From a checkpoint of a small image classifier.
Model: arch vit, layers 10.
Training: adamw at rate 0.003, 38700 steps, batches of 128, held-out accuracy 76%.
Data: trained on photos of arthropod specimens (BIOSCAN-5M), 97500 training examples, 50.8 epochs.
Rows from block 4, named by matrix and row number. Rows with one number belong to one attention dimension. Each number is 128 + 24 x the weight over the matrix's rms, rounded and kept within 0 to 255. All counts start at 0.
# v: attention value (model.blocks.4.attn.v.weight, 128x128), inputs 0-127
# proj: attention output (model.blocks.4.attn.proj.weight, 128x128, transposed), outputs 0-127
v.81 [128  94 101 144 102 128 128 150 117  83 136 147 122 113 100 128 107  91 128 128 144 138 140 128 128 113 107 101 131 135 170 128 113 111 113 184 161 114  99 128  92 135 100 169 128 109 166 155 105 128 163 128  99 128 149 128 145 128 128 186 168 128 160 164 128  92 173 116 117 128  63 108 153 135 120  84 128 146 106 156 128 132 152 140 141 143 157 137 143 136 128 104 114 128 112 162 150 139 116 176 128 166 128 173 128 115 101 128  76 157 128 128 144 144 128 117 159 142  95 128 128  92  98 128 128 128 162 135]
v.82 [153 156 114 143 117 128 128 128 134 128 128 123  94 128 104 146 101 121 114 142 164 128 128 129 177 128 111 151 106 158 128 100 114 180 128 105 141 120  92  95 150 128 155 155 101 106 154 128 128 105 102 128 128  98 128  94 128 128  75 187 115 156 153 114 114 115 128 145 107  95 111 128 138 128 141  80 128 128  86 128 144 159 128 141 150 128 128 128 159 128 128 112 112 128 141 128 149 154 128 150 128 137 103 140 128 102  88 104 123 166 121 128 137 128 104 111 148 137 148 120 113 128 128 128 129 128 128 151]
v.83 [113 120  90 147 143 113 171 117  87 128 107 183 128 128 116 136  86 118 128 157 128 145 134 128 128 169 134 133 128 168 128 114 103 150 128 114 159 100 128 140 187 128 128 139 113 128 138 135 190 128  69 140 128 128 128 109 172 136 118 128  75 104  97 105 133 128 128  94 154 151 128  96 143 117 150 128 135  70 128 128 105 128 147 119 176 128 128 106 147 120 128 128 113 160 145 128 128 149 140 141 128 145 128 128 128 113 112 128 178 166 104 128 131 128 132 146 152 128 133 152 128 162 108 149 151 138 128 166]
v.84 [128 151 119 113 128 117 128 128 170 145 128 128 105 128 143 128 155 140 110 141 197 128 135 128 128 128  82 147  67 128 102 128 128 128 128 118 128 128 103 128 128 128  92 128 111 128 122 128  97  97 128 137 142 128 119 128  79  97 128 145 167 128  77 128 153 128 128 148 123 128 128 116 164 128 128 108 120 128 114 128  80 147 114 122 153 146 112 170 135 118 128 128 128 128 104 107 128 128 128 128 132  96 156 128 128 128 128 128 100 128 107 188 146 128  97 119 102 117 148 128 128 128 153 102  81 128 128 127]
v.85 [128 128 151 116 128 114 128 157 128 128 128  95 109 116 128 128 183 136 128 139 128 128 128 128  95 134  92 128  78  99 128 195 173  95  99 141 128 162 140  96 104 128  82 128 128  83 160 116 128 128 128 114 154 128 128 144 105  95 128 162 154 128  99 172 148 138 119 116 130 118 117 141 128 155 133 149 128 128 128 128 106 128 128 140 161 149 128 156 153 117 128 128 128 128 128  91 138 128 128  84 128 136 133 128 128 128  93 128 128 128 128 152 143 128 128 128 114 128 163 156 105 133 128 128  58 144 128 188]
v.86 [144 143 128 174 128 128 128 128 166 110  93 103 128 114 128 106 157 150 112 128 118 128 125 141 109  51 143 128 128 119 128 128 162  97 120 169 128 149 128 128  49 128  80 128 128 155 152 157  71 151 148  98 122 170 128 111  87 128 120 158 191 147 179 166 160 107 149 134 117 115 103  88 133 136  96 128 128 128 128 144 142 128 102 133 128 148 146 168 128 129 117 128 143  98 119 118 140 106 125 104 128 119 140 146 128 128 134 169  93 108 128 144 141  99 128 111  94 128 139 128 144 108 118  93 123 112 128 136]
v.87 [139 155 128 153  99 142 104 128 128 158 128 120 128 145 111 128 128 128  81 139 154 113 128  87 152 105 128 146 128 149 117  86 117 209 146  74 128 135 104 104 174 128 163 121 107 145 128 128 114 105 128 128 128  73  95 100  93 137  80 128  92 152 128  70 128 147  87 156  95 112 147 160 113 114 155 103 138 153 144  91 122 166 117 110 128 120  80  98 128 117 135 128  96 128 141 128 128 167 146 122 128 115 128  80 128  90 128  86 130 151 128 141 128 128 128 118 128 128 154 109 116 105 148 124 157 111 110 128]
v.88 [139 128 128 128 106 145  92 146 174 128 142 109 128 109 116 128 128 128 108 118 142 128 119 143 164 128 128 139 128 128 102 128 102 123 128 159 128 123  91 103 121 111 148 128 128 128 111 128  81  96 147 118 107 116 128 124  94 128 128 168 128 160 151 128 110 113 128 149  73 105  83 160 131 136  90  76 128 162 126 115 162 128 120 148  71 128 134 128 110 148 154 113 120 128 101 178 128 120 128 168 128 128 128 128 136 139 128  68  84 128 148 122 122 128 103 128 128 107 106  83 152 101 110 126 105 128 128  64]
v.89 [151 137 139 128 148 141 158 128 181 166 147 110 128 134 152 111 162 176 128 104 128 128 112 128 144 128 128 160  89 114  62 128 150  82 128 128 128 158 153 128 104 106 114  82 147 153  75 128 100 128 128 119 154 164 117 128  86 128 128 114 166 134 132 150 128 153 128 145 123 107 168 128 128 128 101 141 113 128 128 128 152  96 120 142 123 117 128 149 101 128 101 128 151 103 128 109 119 110 128  88 135  83 149 114 132 143 141 128 113  89 128 141 121 128 128 128  77  87 147  88 137 155 150  99 108 115  98 102]
v.90 [ 88 110 116 112 128 128 128 149  99 145 176 144 159 149 128 115 128 128 128 128 149 128 128  92 108 162 128 149 146 148 114 128  80 106 152 128 128 128 151 117 174 128 128 103 135 107  48 152 128 117 169 148 128 151 112 142 135 161 183  58 105  80  71 103 143 128 110 135 165 158 145 137 128  89 128 122 128  93 146 120  90 128 168 110 153 115 107  88  70 141 128 128 110 128 103 147 128 151 161 156 128  92 190 104 128 149 138 115 113 128 128 179 110 128 139 106 128 128 128 128 152 128 153 128 177 100 128 128]
v.91 [115 106 128 111 177 108 207  99  98  97 128 128 110 128 166 151  95 105 141 152  88 128 128 128 166 169 128 106 100 183 128  77 128 128 128  68 143 112 149 135 154 140 128 159 150 103 163 108 157 141  86 154 128 164 144 120 128 128 117 121  88  96 104 128 128 125 149 103 189 137 164  88 128 102 146 128 114  64 128 164 104  93 108 148 164 117  99 147 156 120  95 158 143 159 175 120 128 155 101 134 121 111 113 154 128 157 101 185 154 171  78 105 134 114 148 119 142 128 101 161 122 128 128 128 146 158 160 159]
v.92 [113 113  87 190 121 128 128 151 128  92 174 178 115 128  62 110 128 128 121 112 190 128 128 121 149 128 128 145 154 128 124 128  79 128 107 212 181 128 106 143 167 128  99 135 128 128  98 162  98  72 128 109 115 166 161 128 128 128 161 166 118  99 147 146 152  83 158 109 139 128  94  86 156  91 103  69  98 128  94 137 128 128 143 128 162 143 181 112 113 157  95  99 111 128  80 187 147 128 128 192 128  89 128 154 128 128 118 110 128 128 128 140 128 128 124 104 148 110  98 128 183 128 103 123 161  88 128  80]
v.93 [ 90  99 128 148 124 128 101 164 107 149 134 128 151 136 144  87 155 128 113 117 128 109 135  89  52 101 121 111 189 128 128 170 112  90 149 148 101 153 154 160  94 128  75  84 159 143  80 177  95 128 182 128 128 128  96 149 112 140 167  70 153  92  84 117 177 139 118 139 141 198 128 133 128 128 150 173 128 128 165 115  99 148 133 103 128 149 128 128  94 140 109 128 115 128 100  99 128 128 165 101 141 105 186  99 120 116 157 185 122  75 151 170 119 136 128 113  93 150 128 154 128 100 130 114 145  93 128 151]
v.94 [120 149 136  99 143 122 149 155 128 153 127 119 110 128 128 135 159 119 128 150 159 128 136 119 128 128 111 128  98 128 121 147 128 134 136  81 140 146 142 112 128 141 148 128 128  88 176 128 134 117 128 112 143 128 144 128  86 104  84 181 128 135 114 128 136 128 113 122 128 128 128 128 145 134 139 106 122  88  91 128 128 138 128 136 128 134 108 169 142 123 102 141 128 128 139  92 155 147 128 145 128 128 128 128 141 128  88 128 119 143 106 158 137  84 128 111 128 128 163 153 105 124 128 105 101 149 121 186]
v.95 [108 128 113 128 117 142 128 128 147 154 182  96 128 140 165 114 128 148 114 128 128 121 122 147 153 128 108 151 128 188 110 105  98 105 135 105 116 153 128 128  99 108 157 105 147 155  63 128  86 116 158 146 128 152  91 145 105 128 128  78 176 113  61 117 144 128 128 158 151 136 159 116 128  90 128 105 135 111 143 118 100 128 123 128 148 128 128 128 128 128  83 128 139 128 106 112 128 128 133 135 128  86 177 116 128 154 148 128 106  80 119 169 116 143 128 112  95 117 136 115 142 157 167 128 180  73 110  97]
v.96 [128 128 147 201 136 121 166 128 128  88  97 152 128 117 128  67 139 128 142 108 128 128 128 128  84  92 182  88 128 111 128 189 155 101  88 145 128 128 108 128  99 112  48 119 128 159 128 116 128 173 128 139 135 212  87 128 203 153 153 113 109 128 168 196 141  80 150  77 128 128 102  95 146 101 128 148 128 128 128 128 163 105 128 106  82 199 128 128 165 128 128 108 153 147 115 105 116 100 140 116 128 137 128 184 128 176 190 191 138 120 128 128 148 128 128 138 128 155 128 161 142 123  92 176 128 141 128 127]
v.97 [145 158 164 152 108 128 128 128 119 128  72 156 177 121 128 128 114 133  99 105  84 107 134 128  79 124 153 153 140 128 151 128  97 117 139 110 108 105 108  96 128 125 161 128  91 167 128 118 169 160 128 125 128 128 109 117 140 123 137 118  80 146 128  95  98 128  80 155  81 115 117 128 102 161 138 155 128 128 132  82 140 151 128 115 121 128 128 128 128 128 126 120 139 170 141 157 114 107 169  96 128 160 146 103 128  87 159 107 140 119 170 137 143 128 128 143 128 159 180 128  85 152 100 155 143 144 128 102]
v.98 [128 103 116  77 128 116 128 147 111 142 128  99 113 140 146 159 119 128 115 174 128 107 128 127 103 152 122 128 128 148 137 151 107 113 166 149 119 128 159 100 170 163 128 128 128 101 128 147 149 128 128 137 118 115 169 150 117 128 145 111 128 128 116  99 128 151 107 128 128 128 128 163 128 164 139 128 100 118 128 148  93 153 137 124 127  96 128 128  87 109 128 128  96 115 108 115 166 137 156 128 128 128  79  95 128 107  72 128 161 152 144 128 111 128  84 101 170 148 143 133 102  89 128 106 128 135 139 172]
v.99 [146 128 120 128 128 139 128 128 119  99 145 109 122 104  89 137 146 116 155  97 134 128 117 152 118 112 128  85 122 111 151 118 128 125 123 150 149 128 101 101 113 128  81 171 160 172 128 151 101 111 156 128 111 128 122 106 180 171 128 172 119 128 156 158 121  98 213 111 122 104 128 128 128 128 108 128 163 141 128 190 140 109 146 186 124 128 134 128 131 157 120 128 115  87 121 169 128 138  96 128 128 157 128 163 128 158 128 153 128 128 128 110 141 101 132 109 115 143 105 128 128 128 160 128 120 140 126 148]
v.100 [ 93  81  99 146 128 115 128 143 128 165 140  98 103 156 170 128 110 128 100 169 128 128 128 128 143 162 109 140 128 194  92 160 121 128 128 128 123 162 146 145 128 128 137  94 128  90 150 148 106 120 128 128 110 121 142 179  84 128 142 104 164 101 115 106 159 133  71 108 150 178 135 144 128 110 154 117  95 114 146  85  91 165 106  85 141 128 137 119 128  93 122 148  95 128  98  76 167 118 157 128 128  94 128 103 128 123 111 153 128 128 128 133 102 160 117 114 128 117 111 137 152  95 128 115 128 104 134 128]
v.101 [128 136 144 107 113 136 128 128 128 157 107 128 149 128 138 128 105 141 128 111  96 128 132 147 128 128 112 145 108 138 112 112 118 120 143  98  92 110 112 128 111  87 169 105 137 161 128  90 178 147 112 136 137 128 117 122 128 128 136 111 139 164 128 113 108 128 100 146  97 107 128 110  78 144 128 155 146 128 128 113 149 124 118 128 128 117 128 113 128 128 128 145 158 128 135 128  97 105 128 109 128 128 148 108 128 128 164 128 148 117 151 120 132 128 128 152 156 109 160 116 110 144 139 142 151 141 111  82]
v.102 [136 128  98 128 147 128 121  98 128  88 161 113  73 128 101 128 152 119 161 151 167 152 122 122 153  97 141  96 128 111 128 128 167 161 118 144 164 116  97 124 135 160  67 173 128 120 128 128  82 110 147 123 132 102 141 116 156 107 103 183 128 128 140 163 124 112 185 101 157 115 144 128 185 128 128  98 127 164 124 195 128 117 134 168 109 160 117 128 136 128 149 117 120  98 128 128 144 156  85 171 128 144  97 144 128 163  88 120 118 128  78 114 128  96 128 105 128 170 100 128 128 115 140 128  84 131 117 166]
v.103 [ 98 151 114 106 124 121 128 100 141 128 137 128 128 155 160 107 164 128 148 175 149 128 128 125 136  64 151 114 152 117 128 178 136 178 128  93 148 128 128 166 128 136 128 121 128 109 136 113  77 128 128 137 133 113 160 136  94  80 147 128 115 153  98 135 128 172 104 115 169 128 182 103 162 128 146 105 100 149 161 128  97 143  89  94 128 140 101 128 138 106 159 111 138 142 133  93 140 160 107 128 128 117  71  92 128 141 128 115 128 128 100 138 121 138 109 108 128 177 154 128  76 128 128 144 117 102 107 138]
v.104 [115  90 142 148 128 116 155 176 104 128 144 107 128 106 150  90 128 132  87 114 128 122 139 137 103 137 128  81 140 128 134 134  83  72 134 189 104 166 136 145 128 114  61 109 176 142 114 133 128 155 162 128  89 191 107 165 135 161 178  85 128  82 128 166 161  86 151 102 152 186  69 128 110 148 128 171 128 139 167  99 104 114 153 128 128 128 152 128 100 138 105 151 120 123  85 108 142 119 169  94 128 117 175 158 125 125 158 156 137 128 164 120 128 172 128 111 119 128  88 149 128 100 147 128 128 128 154 141]
v.105 [128 128 134 105 128 143 118 151 163 178 176  36 153 128 143  99 167 147 170 128 174 128 121 192 164  96  84 190  70 138  64 128 143  67  93  89 147 194 100 122  45  64 128  78 166 106 128 128  52 130 166 128 128 101 128 171  75 128 128 128 228 149 128 168 128 128 112 189 117 117 156 158 105 128 128 112 128 135 160 128 112 128  85 163 140 118 141 170 151 115 112 159 128  34 113  76 115 128 128 103 135  95 147 104 128 128 162 170  86  85 147 155 118 162 174 104 128  57 128  99 170 128 197  84 102  99 119 107]
v.106 [128 104  98 141 128 120 128 140 109 109 167 128  99 128 128 128 137 115 116 140 165 128 128 104 137 129 112 102 150 128 128 141 128 128 128 170 147 140 128 124 138 168  73 166 150 109 128 158  79 105 149 115 100 141 150 143 119 128 128 148 132 107 128 146 161 108 154 107 156 156  95 145 168 128 128 101 128 128 128 145 102 128 163 128 128 142 137 136 107 128 121 128  99 110 112 117 162 141 134 144 128 128 112 155 128 134  82 128 101 138 118 128 125 128 112  95 100 151  82 138 128 101 128 118 109 116 128 172]
v.107 [128 120 102 133 128 128 118 145  95 110 145  97 117 128 116 135 143 120 128 128 154 123 122 128 106 138 123 137 128 141 161 128  94 128 128 156 162 143 109  72 160 153 109 156 124 128 128 169  92 108 133 111 114 118 128 137 128 128 115 156 101 128 112 128 140 123 128 128 106 128 114 148 152 161 128 104 140 128 113 135  94 168 162 151 144 128 128 128 128 128 128 113  90  98 120 152 158 136 148 147 128 153 111 117 128 118  77 128 123 128 140 133 128 128 112  98 128 158 128 128 128 110 133 128  94 121 128 159]
proj.81 [144 132 128  98 118 128 160 128 134 154 103 142  47 128 128  83 160 128 144  51 142 153 119 108 142 139 173 128  59 138 125 128 128 171 102 159 168 128 157 151 128 115 145 128 108 143  83  85 128 108 104 128 150 128 110 128 128 143 134 145 128 128 151 128 146 121 114 148 171 111 128 147 119 175 110 101 151 128 159  89 113 145 159 128 121 148 128  89 174 162  89 128 128 123 149 128 147 157 158 128 128 128 167 128 116 154 117 109 128 110 149 169 146 128  97 128 128 161 115 122 171 156 164 145 107  94 128  95]
proj.82 [137  97 112 128  86 154 128 128 119  94 130  99 165 116 118 108 158 102 128 128 128 119 128 128 156 128 123 112 128 111 156 120 141 156 128 115  86  94 110 157 111 128 195 107 157 117  96 128 139 128 128 105 128 128  84 137 128 103 128 103 163 128 134 128  74 120 128 128  94 113 128 134 128 128 128 150 128 122 150 110 128 138 147 152 128 114 113 114 140 128 155  96 144 105 139 163 170 128 154 149  77 128 128 158 128 128 128  92 128  92 148 107 139 165 128 128 135 121 122 117 128 159 157 166  99 107 128 128]
proj.83 [128 113 137 128  97 128 128 145 117  92 128  96 169 128 128 128 158 128 112 132 128  80 106 128 145 159 111 113 114 128 138  97 128 128 152 128  99 128 157 118 114 161 128 132 128 135 153 128 128 138 131 102 128 147 108 180 112 102  88 106 156 139 128  91 128 140 128 163 110 163 112 145 128 111 128 128 159 151 142  94 191 136 113  87 138  87 148 153 143 155 128 103 150 144 140 128 161 128 140  89 113 155 128 140 128 166 128  94 128  87 112 128  94 128 122 128  81 128 110 150 128 115 137 145  97  99 128 128]
proj.84 [128 112  97 146 128 162 128 128 128 148 101 128 128 177 104 103 105 149 128 141  99 103 128 128 156  99 128 128 138 115 128 128 128 128 128 128 131 128 120 113 100  93 181 118 110 114 128 128 103  94 131 128 128 138 128 147 110 128 128 106 197 145 128 128 128 128 128 128 128 125 128 128 119 128 128 128 101 102 119 128 128 128 110 128 128 128  96 128 154 117 128 128 128 128 128 141 128 128 156 128 114 147  94 126 128 128 128 128 128 128 128 110 128 115 138 128 168 128 128  89 128 128 128 128 176 116 128 128]
proj.85 [102 120 115 102 145 128 137 128 128 145 128 133  83 118 101 116 121 128 128 128 147 128 128 140 178 113 128 128 128 103 128 113 106 162 124 128 150 113 128 128 128 128 183  95 102 121 158 128 146  93 145  91  99 162 128 128 128 145 116 143 174 168 146  78 102  98 128 128 128 117 128 128 128 159 114 128  60 128 128 167 170 135 117 100 128 133  77 108 128 104 128 128  90 128 128 128 157 105 151 128 146 128 132 159 138 159  77 146 128 150 128 150 108 128 128 128 152 122 136 108 164 128 128  94 185 137 115 128]
proj.86 [128 147 112  91 128 128 128 146 128 157 118 161  62 128 128 109 111 128 138 105 147 128 142 153 128  95 141 128 108  93 128 141 142 147 128 128 153 155 115 119  81 112 156  82 128 156 128 128 149 128  98 128 155 128  98 119 128 110 148 144 128 137 105 128 136 108 109 121 107 128 145 161 143 128 104 128 128 128 142 118  90 128 178 128  48 171  65  78 149  99 112 155 108 127 128 115 140  98 161 147 150 128 143  84 100 107 157 143 128 152 161 156 128 128 148 128 154 145 128 119 161 156 152 113 128 132 117 142]
proj.87 [162  84 128 146  90 131 106 128 136  95 161  85 187 136 128 128 133  88 115 180  97 141 128 149 144 117 109 107 184 115 132 128 153 116 128  79  69 113  89 128 150  92 172 106 197 101 107 128 128 128 135 116 116  92 115 128 126 102 122 108 158 128 110 128  76 128 128  97 108 112 142 141 119 128 153 167 144  98 138 150 128 115 117 157 148 119 166 160 128 117 209 112 116 128 108 137 141 115 121 147  68 128 111 142 125 106 128 128 128 128 143  59 128 178 174 131 147  94 123 130  75 128 128 158 128 139 145 148]
proj.88 [128 147 114 143 106 128 155  92 128 108 128 133 118 101 146 128 138 128 128 124 103 167 128 128 128 106 128 123 115 167 115 169 128 169  89 128 139 137 105 159 128  85 128 126 142 116  78  87 109 112 112 139 141 116 128  96 106 128 155 160 109  98 128 179 128 118 142 104 145 128 166  98 128 108 102 138 128 128 137 114  56 128 154 186 128 158 106 100 142 128 122 136 123  68 128 128 138 128 128 128 128 103 128 128 122 109 115 144 128 108 117 128 183 158 128 117 166 128 132 128 113 168 146 155 128 153 128 128]
proj.89 [ 95 177 128 147 154 143 109 105 109 128 128 168 128 128 128 149  68 155 128 157 128 104 140 131 103  81 128 128 177 106 146 128 128 128 128 128 128 151  89 128 101 114 128 117 128 128 138 145 136 152 128 151 128 128 128  96 128 106 144 141 118 128 118 143 128 117 128 114 108 128 140 116 128 102 128 153  81 102 108 145  84 117 128 138 114 128  87 128 113  88 127 168 118 111 132 112  98 103 121 150 151 128  99  92 137  89 166 150 128 156 128 128 138 107 137 125 165 110 137 128 103 128 105 128 182 147 109 148]
proj.90 [128 165 120 159 128 128  92 128 128 143 158 128 184 169  96 128 128 128  90 113 111 128 128 105 128 101 128 128 176 123 128 125 128  92 128 103 154 143 128 113 136 119 108 160 128 128 128 110 105 119 141 118 119 121 128 171 105 136  82 171 143 168 168 101 147 148 149 128 173 136 147 148 142 128 149 128 179 128 145 114 143 107  98 122 168 128 194 219 145 159 161 151  95 134 128 105  96 161 129 105 152 128 128 128 147  83 128 152 128 163  95  84 128 140 150 176 125  87 128 151  93 100  90  95 149 111 163 134]
proj.91 [117 111 128 131 146 150 128 138 110 110 113 135 154 160 128 134 104 100 139 128 154  58 107  70 128 166 128 128 104 128 176 108 116 128 177 145 143 128 171  87  67 160 114 157  87 134 162 128 128 168 149 128 128 159 141 161 152 110 144  59 128 128 128 115 128 178 139 170 107 151 128 140 154 107 128  91 124 156 104 113 160 158 115 108 128  70 128 128 128 163 128 107 168 149 163 119 149 152 128 143 128 165 114 128 133 174 162  96 106  83 128 132  65  85 103 101  97 128 103 150 140  97 109 128  84  71 123  97]
proj.92 [128 180 132 146  66 128 163  95 128 128 111 128 116 128 128  84 128 165  98  60 128 128 111 128 146  77 174  90 113 128 140 116 150 126 114 136 150 144 128 160  74 100 128 128 128 170  77  66 135 124  88 128 175 126  88 169 128 104 101 165 165 167 149 128 154 107 128 128 152 143 152 152 128 128  95 128 175 149 167  51 122 128 154 127  79 142 144 128 203 128  98 161 137 128 163 100 116 140 182  94 128 128 163 128 102  98 155  95 156 124 132 141 182 128  88 140 110 143 128 150 128 158 167 137 128 116 128 141]
proj.93 [128 154 132  94 128  88 128 158 128 183 144 149 128 174  90 105 128 128 102 128 112 141 138 128 139 128 128 133 153  89  98 137 142  81 128 112 158 128 134  98 156 102 139 128 122 150 150 135 128  89 125 128 119 121 146 157 128 153  95 170 141 167 128  83 157 114 128  99 172 128 128 168 153 153 143 113 160 128 138 151 151  85 115  93 132 149 165 181 128 113 160 175  60 158 101 108  86 128 128 128 165 128 128  86 128  88 113 167 128 195  96 105 122 151 192 170 141 128 128 137 128  85 107  73 179 138 148 134]
proj.94 [128 113 103 103 117 144 108 128 114 125 140 128 167 118  82 118 140  96 123 128 148  96 128 128 186 128 109 114 128  92 163 111 135 149 147 126 128 101 118 128 115 128 202  95 134 123 128 151 154 111 135  85 128 141  87 128 128 107 126 128 164 166 141  89  74 104 142 128  89 116 128 146 144 128 106 117  86 128 141 125 167 128 136 128 128 125 112 128 126 112 147 105  95 142 134 139 181 128 152 171 109 129 128 146 156 128 101 113 117 135 144  96  84 128 128 128 138 102 126 128 151 128 128 128 128 104 128 128]
proj.95 [128 159 132 164 133 142  92 128 128 146 130 136 155 189 103 128 103 128 139 174 125  94 121 111 103  95 136 136 162  85 140 134 144  91 128 109 153 128 128 120 128 128 128 145 128 128 135 128  89 128 142 163 104 103 128 159 148 158 145 128 123 143 161 144 128 142 128 103 141 128 154 128 128 128 163 135 128 105 114 128  99  98 114 128 128 100 141 180 160 128 155 195 128 127 128 128  99 128 139 148 155 136 106  82 151  85 155 128 128 161 111  89 156  77 136 158 171 111 129 128  94 128  83 102 128 128 128 136]
proj.96 [128 102  79 100  80 105  42  92 104  76 128  79 149 145  95 145 106  75 178 144 128 124 131 128 103 169 128 126 112 146 133 101 128 115 128 117 128  88 141 117 128 179 154 144  59 128 153 171 179 109 128 128 128  82 140 151 165 139  87 128 138 128 128 117 128  90 135 128 128 139 104 102 128 140 128  84 176 128 132  93 116 166 147 129 128  46 128 181 128 134 139 148 126 128 128 155 138 128 128 128 130  82 128 128 154 128 128 110  79 104 146 189  96 128 128 128 128 187 175 151 147 160 151 108 170 122 100 128]
proj.97 [128 120  85 101 128 128  84 136 128 128 119 119 117 128 107 161 160 128 138 158 146 128 153 170 154  88  80 128 131 128 160 104 128 143 128 145 128 118 194 166 140 163 128 112 128 128 151 161 117 100 150 116 128 106  73 121 113 168 114 102 128 128 103 110 128 128 121  98 140 114 122 139  99 128 128 128 147 128 109 174 114 109 139 148 107 157  98 128  82 128 159 143  93  74 128 101 107 147 146 165 128 109 141 128 128 136 107 105  99 154 139 144 116 128 137  98 128  88 103 159 157 103 143 128 108 146  85 162]
proj.98 [115 128 180 159 128 128 188 119 148 153 116 148 148  72 169 128 128 128 128 128 107 156 116 128 140 128 116 150 150 137 101 138 128 155 128 128 150 128 144 136 128  61 128 150 128 128 128  75 128 128 152 128 128 130 122  85 128 112 128 164 128  99  86 128 128 128 128 165 128 128 141 128 119 111 113 128 128 138 140 143 139 101 110 128 128 128 127  77 151 128 101  92 128 128 132 159 128 128 112 128 128 162 128 138 128  98 183 137 128 128  99 128 131  98 103 128 128 128  77 128 111 154 144 128  73 128 145 128]
proj.99 [171 153 128 128 115 116 112 109 113 151 114 115 108 146 161  84 104 115 146 137 130 100 128  87 106 158 145 128 128 128 128 137 153 152 171 152 149 110 141 128 121 152 160 128 128  92 117 113 128 128 114 128  99 152 140 180  79  99 102 136 160 111 136 128 128 128 128 146 128 132 128  88 128 148 156  83 141 162 128  60  95 162 107  64 114 102 128 125 155 128 105 128 142 179 124 103 159 122 128  99  96 128 118 123 100 155 111 128 128  91 147 109 104 141 102 128 128 114 128  84  93 143  98 153 144 128 128 115]
proj.100 [ 92  98 155 150 128 128 183 117 148 128 128 128 164 102 137 145 128 128 128  78 119 176 103 137 128 121 161 148 128 128 113 145 128  99 100  94 109 128  88 137 128  85  92 141 128 128 128 110 128 150 128 121 164 130 142  80 149 115 128 162  70 128 111 128 147 128 128 150 128 128 155 153 130 100  97 166 128 128 165 160 183  67 139 172 128  88 147 128 139 128 128 128 137 121 162 177 140 112 105 128 144 158 128 131 128  88 187 154 154 149 128 128 143 103 128 170 142 174 139 158 141 128 142 128  80 128 174 128]
proj.101 [128 128 116 128 155 128  88 128 123 128  95  99  85 145  88 172 160 143 128 128 128 113 141 142 128 112 103 111 128 128 173 109 110 131 128 118 153 128 166 128 143 142 128 128 128 128 128 154 119 101 136 143 128 119 104 128 114 178 144 108 124 128 141 128 118 148 128 106 146 128 128 136 109 128 128 128 118  99  95 139 123 102 130 158 108 168  92 128  99 156 149 128 110  80 114 128  96 149 148 128 145 108 128 152 149 137  99 109 124 135 109 135 128 128 146 105 128 101 128 128 135 108 111 105 139 161  98 145]
proj.102 [146 137 157 137  99 128 175 128 136 157 141 128 154 146 157  64  82 112 118 128 133 118 106 106  94 180 150 128 128 142 128 154 117 116 165 128 107 115  95 128 113  88 153 134 128 106 128 105 146 135  88 136 112 177 164 147 134  98 141 128 147 149 140 130 128 104 138 145 105 134 111 111 128 136 132 128 112 155 136  63  96 180 118  65 147 106 165 128 156  81  99  90 161 218 128 128 169 104 128 100 119 154 128 110  93 125 136 143 139 105 128 108 128 136  91 128 114 128 128 108  99 158 119 140 144  85 160  91]
proj.103 [ 89  77 143 155 133 128 151 152 166 152 128 128 165 125 116 128 110 128 128  95 135 128 104 156 121 148 128 130 140 148  93 128 128  83 128 116  70 147 106 128 128  67 114 131 114 141 143 110 165 142  82 133 136 128 140 128 177 120 151  95 112 169 128 128 109  93 105 145 114 128 120 158 126 139 152 141  86  96 128 128 141 128 128 127 141 128 169 128 128 101 102 122 117 128 149 153 138  92 144 128 128 142 174 107 100  91 128 128 128 128 128 128 128  77 154 128 112 128 128 154 148 128 163 103 128 120 163 120]
proj.104 [ 82 128  88 128  92 107  84 104 132  84 113 103 150 128 152 128 128 128 177 128 108 150 128 111 146 128 168 151 128 120  99 128 154 172 112 140 148 128 156 113 128 131 136 150  54 109 104 141 110 113 165 105 147  99 128 128 128 136  63 154 128  81 128  91 128 163 106 160 165 140 128 110 147 110 128  99 210 128 128 165 185 117 124 128 151  43 128 123 172 155 128 162 128 104 128 139 122 128 105 128 113 106 101 128 142 128 171 108 108 100 128 145 120 113 128 172 154 157 158 126 150 172 117 128 115 108 111 128]
proj.105 [105 121 130 191 180 130 102 128 150  86  52 105  80 128  76 128 128 128 128  66 101 173  97  44 128 128 156  97 182 117 159 165 177 129 128 104  99 119 128 128 175 176 128 162 128  85  86 170 127 134 128  92 155 135 143  95  79 169 150 128  83  68 151 107  84  98 128  94 170 128 149 128 128 171 128 141  98  89 125 128 128 128 128 178 128  91 176 148 128  89 128 189 128 128  96 128 183 136 109 107 154 136 157 156 128 128 128 150 177 104 128  99 199  84 152 128 128 128 177 128 128 102  95 128 139 169 172 158]
proj.106 [105 128 153 128  92 128 167 115 146 128 146 128 174 128 172  79 106 128 129 128 128 128 119 109 128 146 167 148 115 118  77 158 156 128 137 128 128 132  88 125 117 104 137 128 106  97 112 105 128 139 117 120 134 144 144 128 140  84 105 163 133 128 128 128 134 115 128 158 114 128 128 121 160 111 128 128 148 161 151 117 136 128 113  87 154  80 164 128 177 106 107 128 139 176 152 128 153  97 103 110 104 150 121 110 128 118 173 128 128 117 146 116 128 128 103 164 142 159 128 123 117 166 128 151 103  94 154 109]
proj.107 [128 128 161 128 122 165 163 130 146 138 109 171 163  94 183  93 128 128 128 141 128 128 126 114 128 119 128 147 138 116  85 153 172 128 141 140 120 103 128 155 128 149 133 116 137  86 114  95 104 128 128 109 133 147 123 128  98 100 109 147 128 128  91  79 128 122 128 141 108 128 140 128 128 110 128 128 136 150 151 128 115 128 118  78 106 113 128 128 128 101 128 128 128 177 147 119 161 113 128 128 114 160 128 110  96 111 162 128 128 156 149 112 128 128 108 145 160 128 128 118 110 128 128 151  81 106 145 128]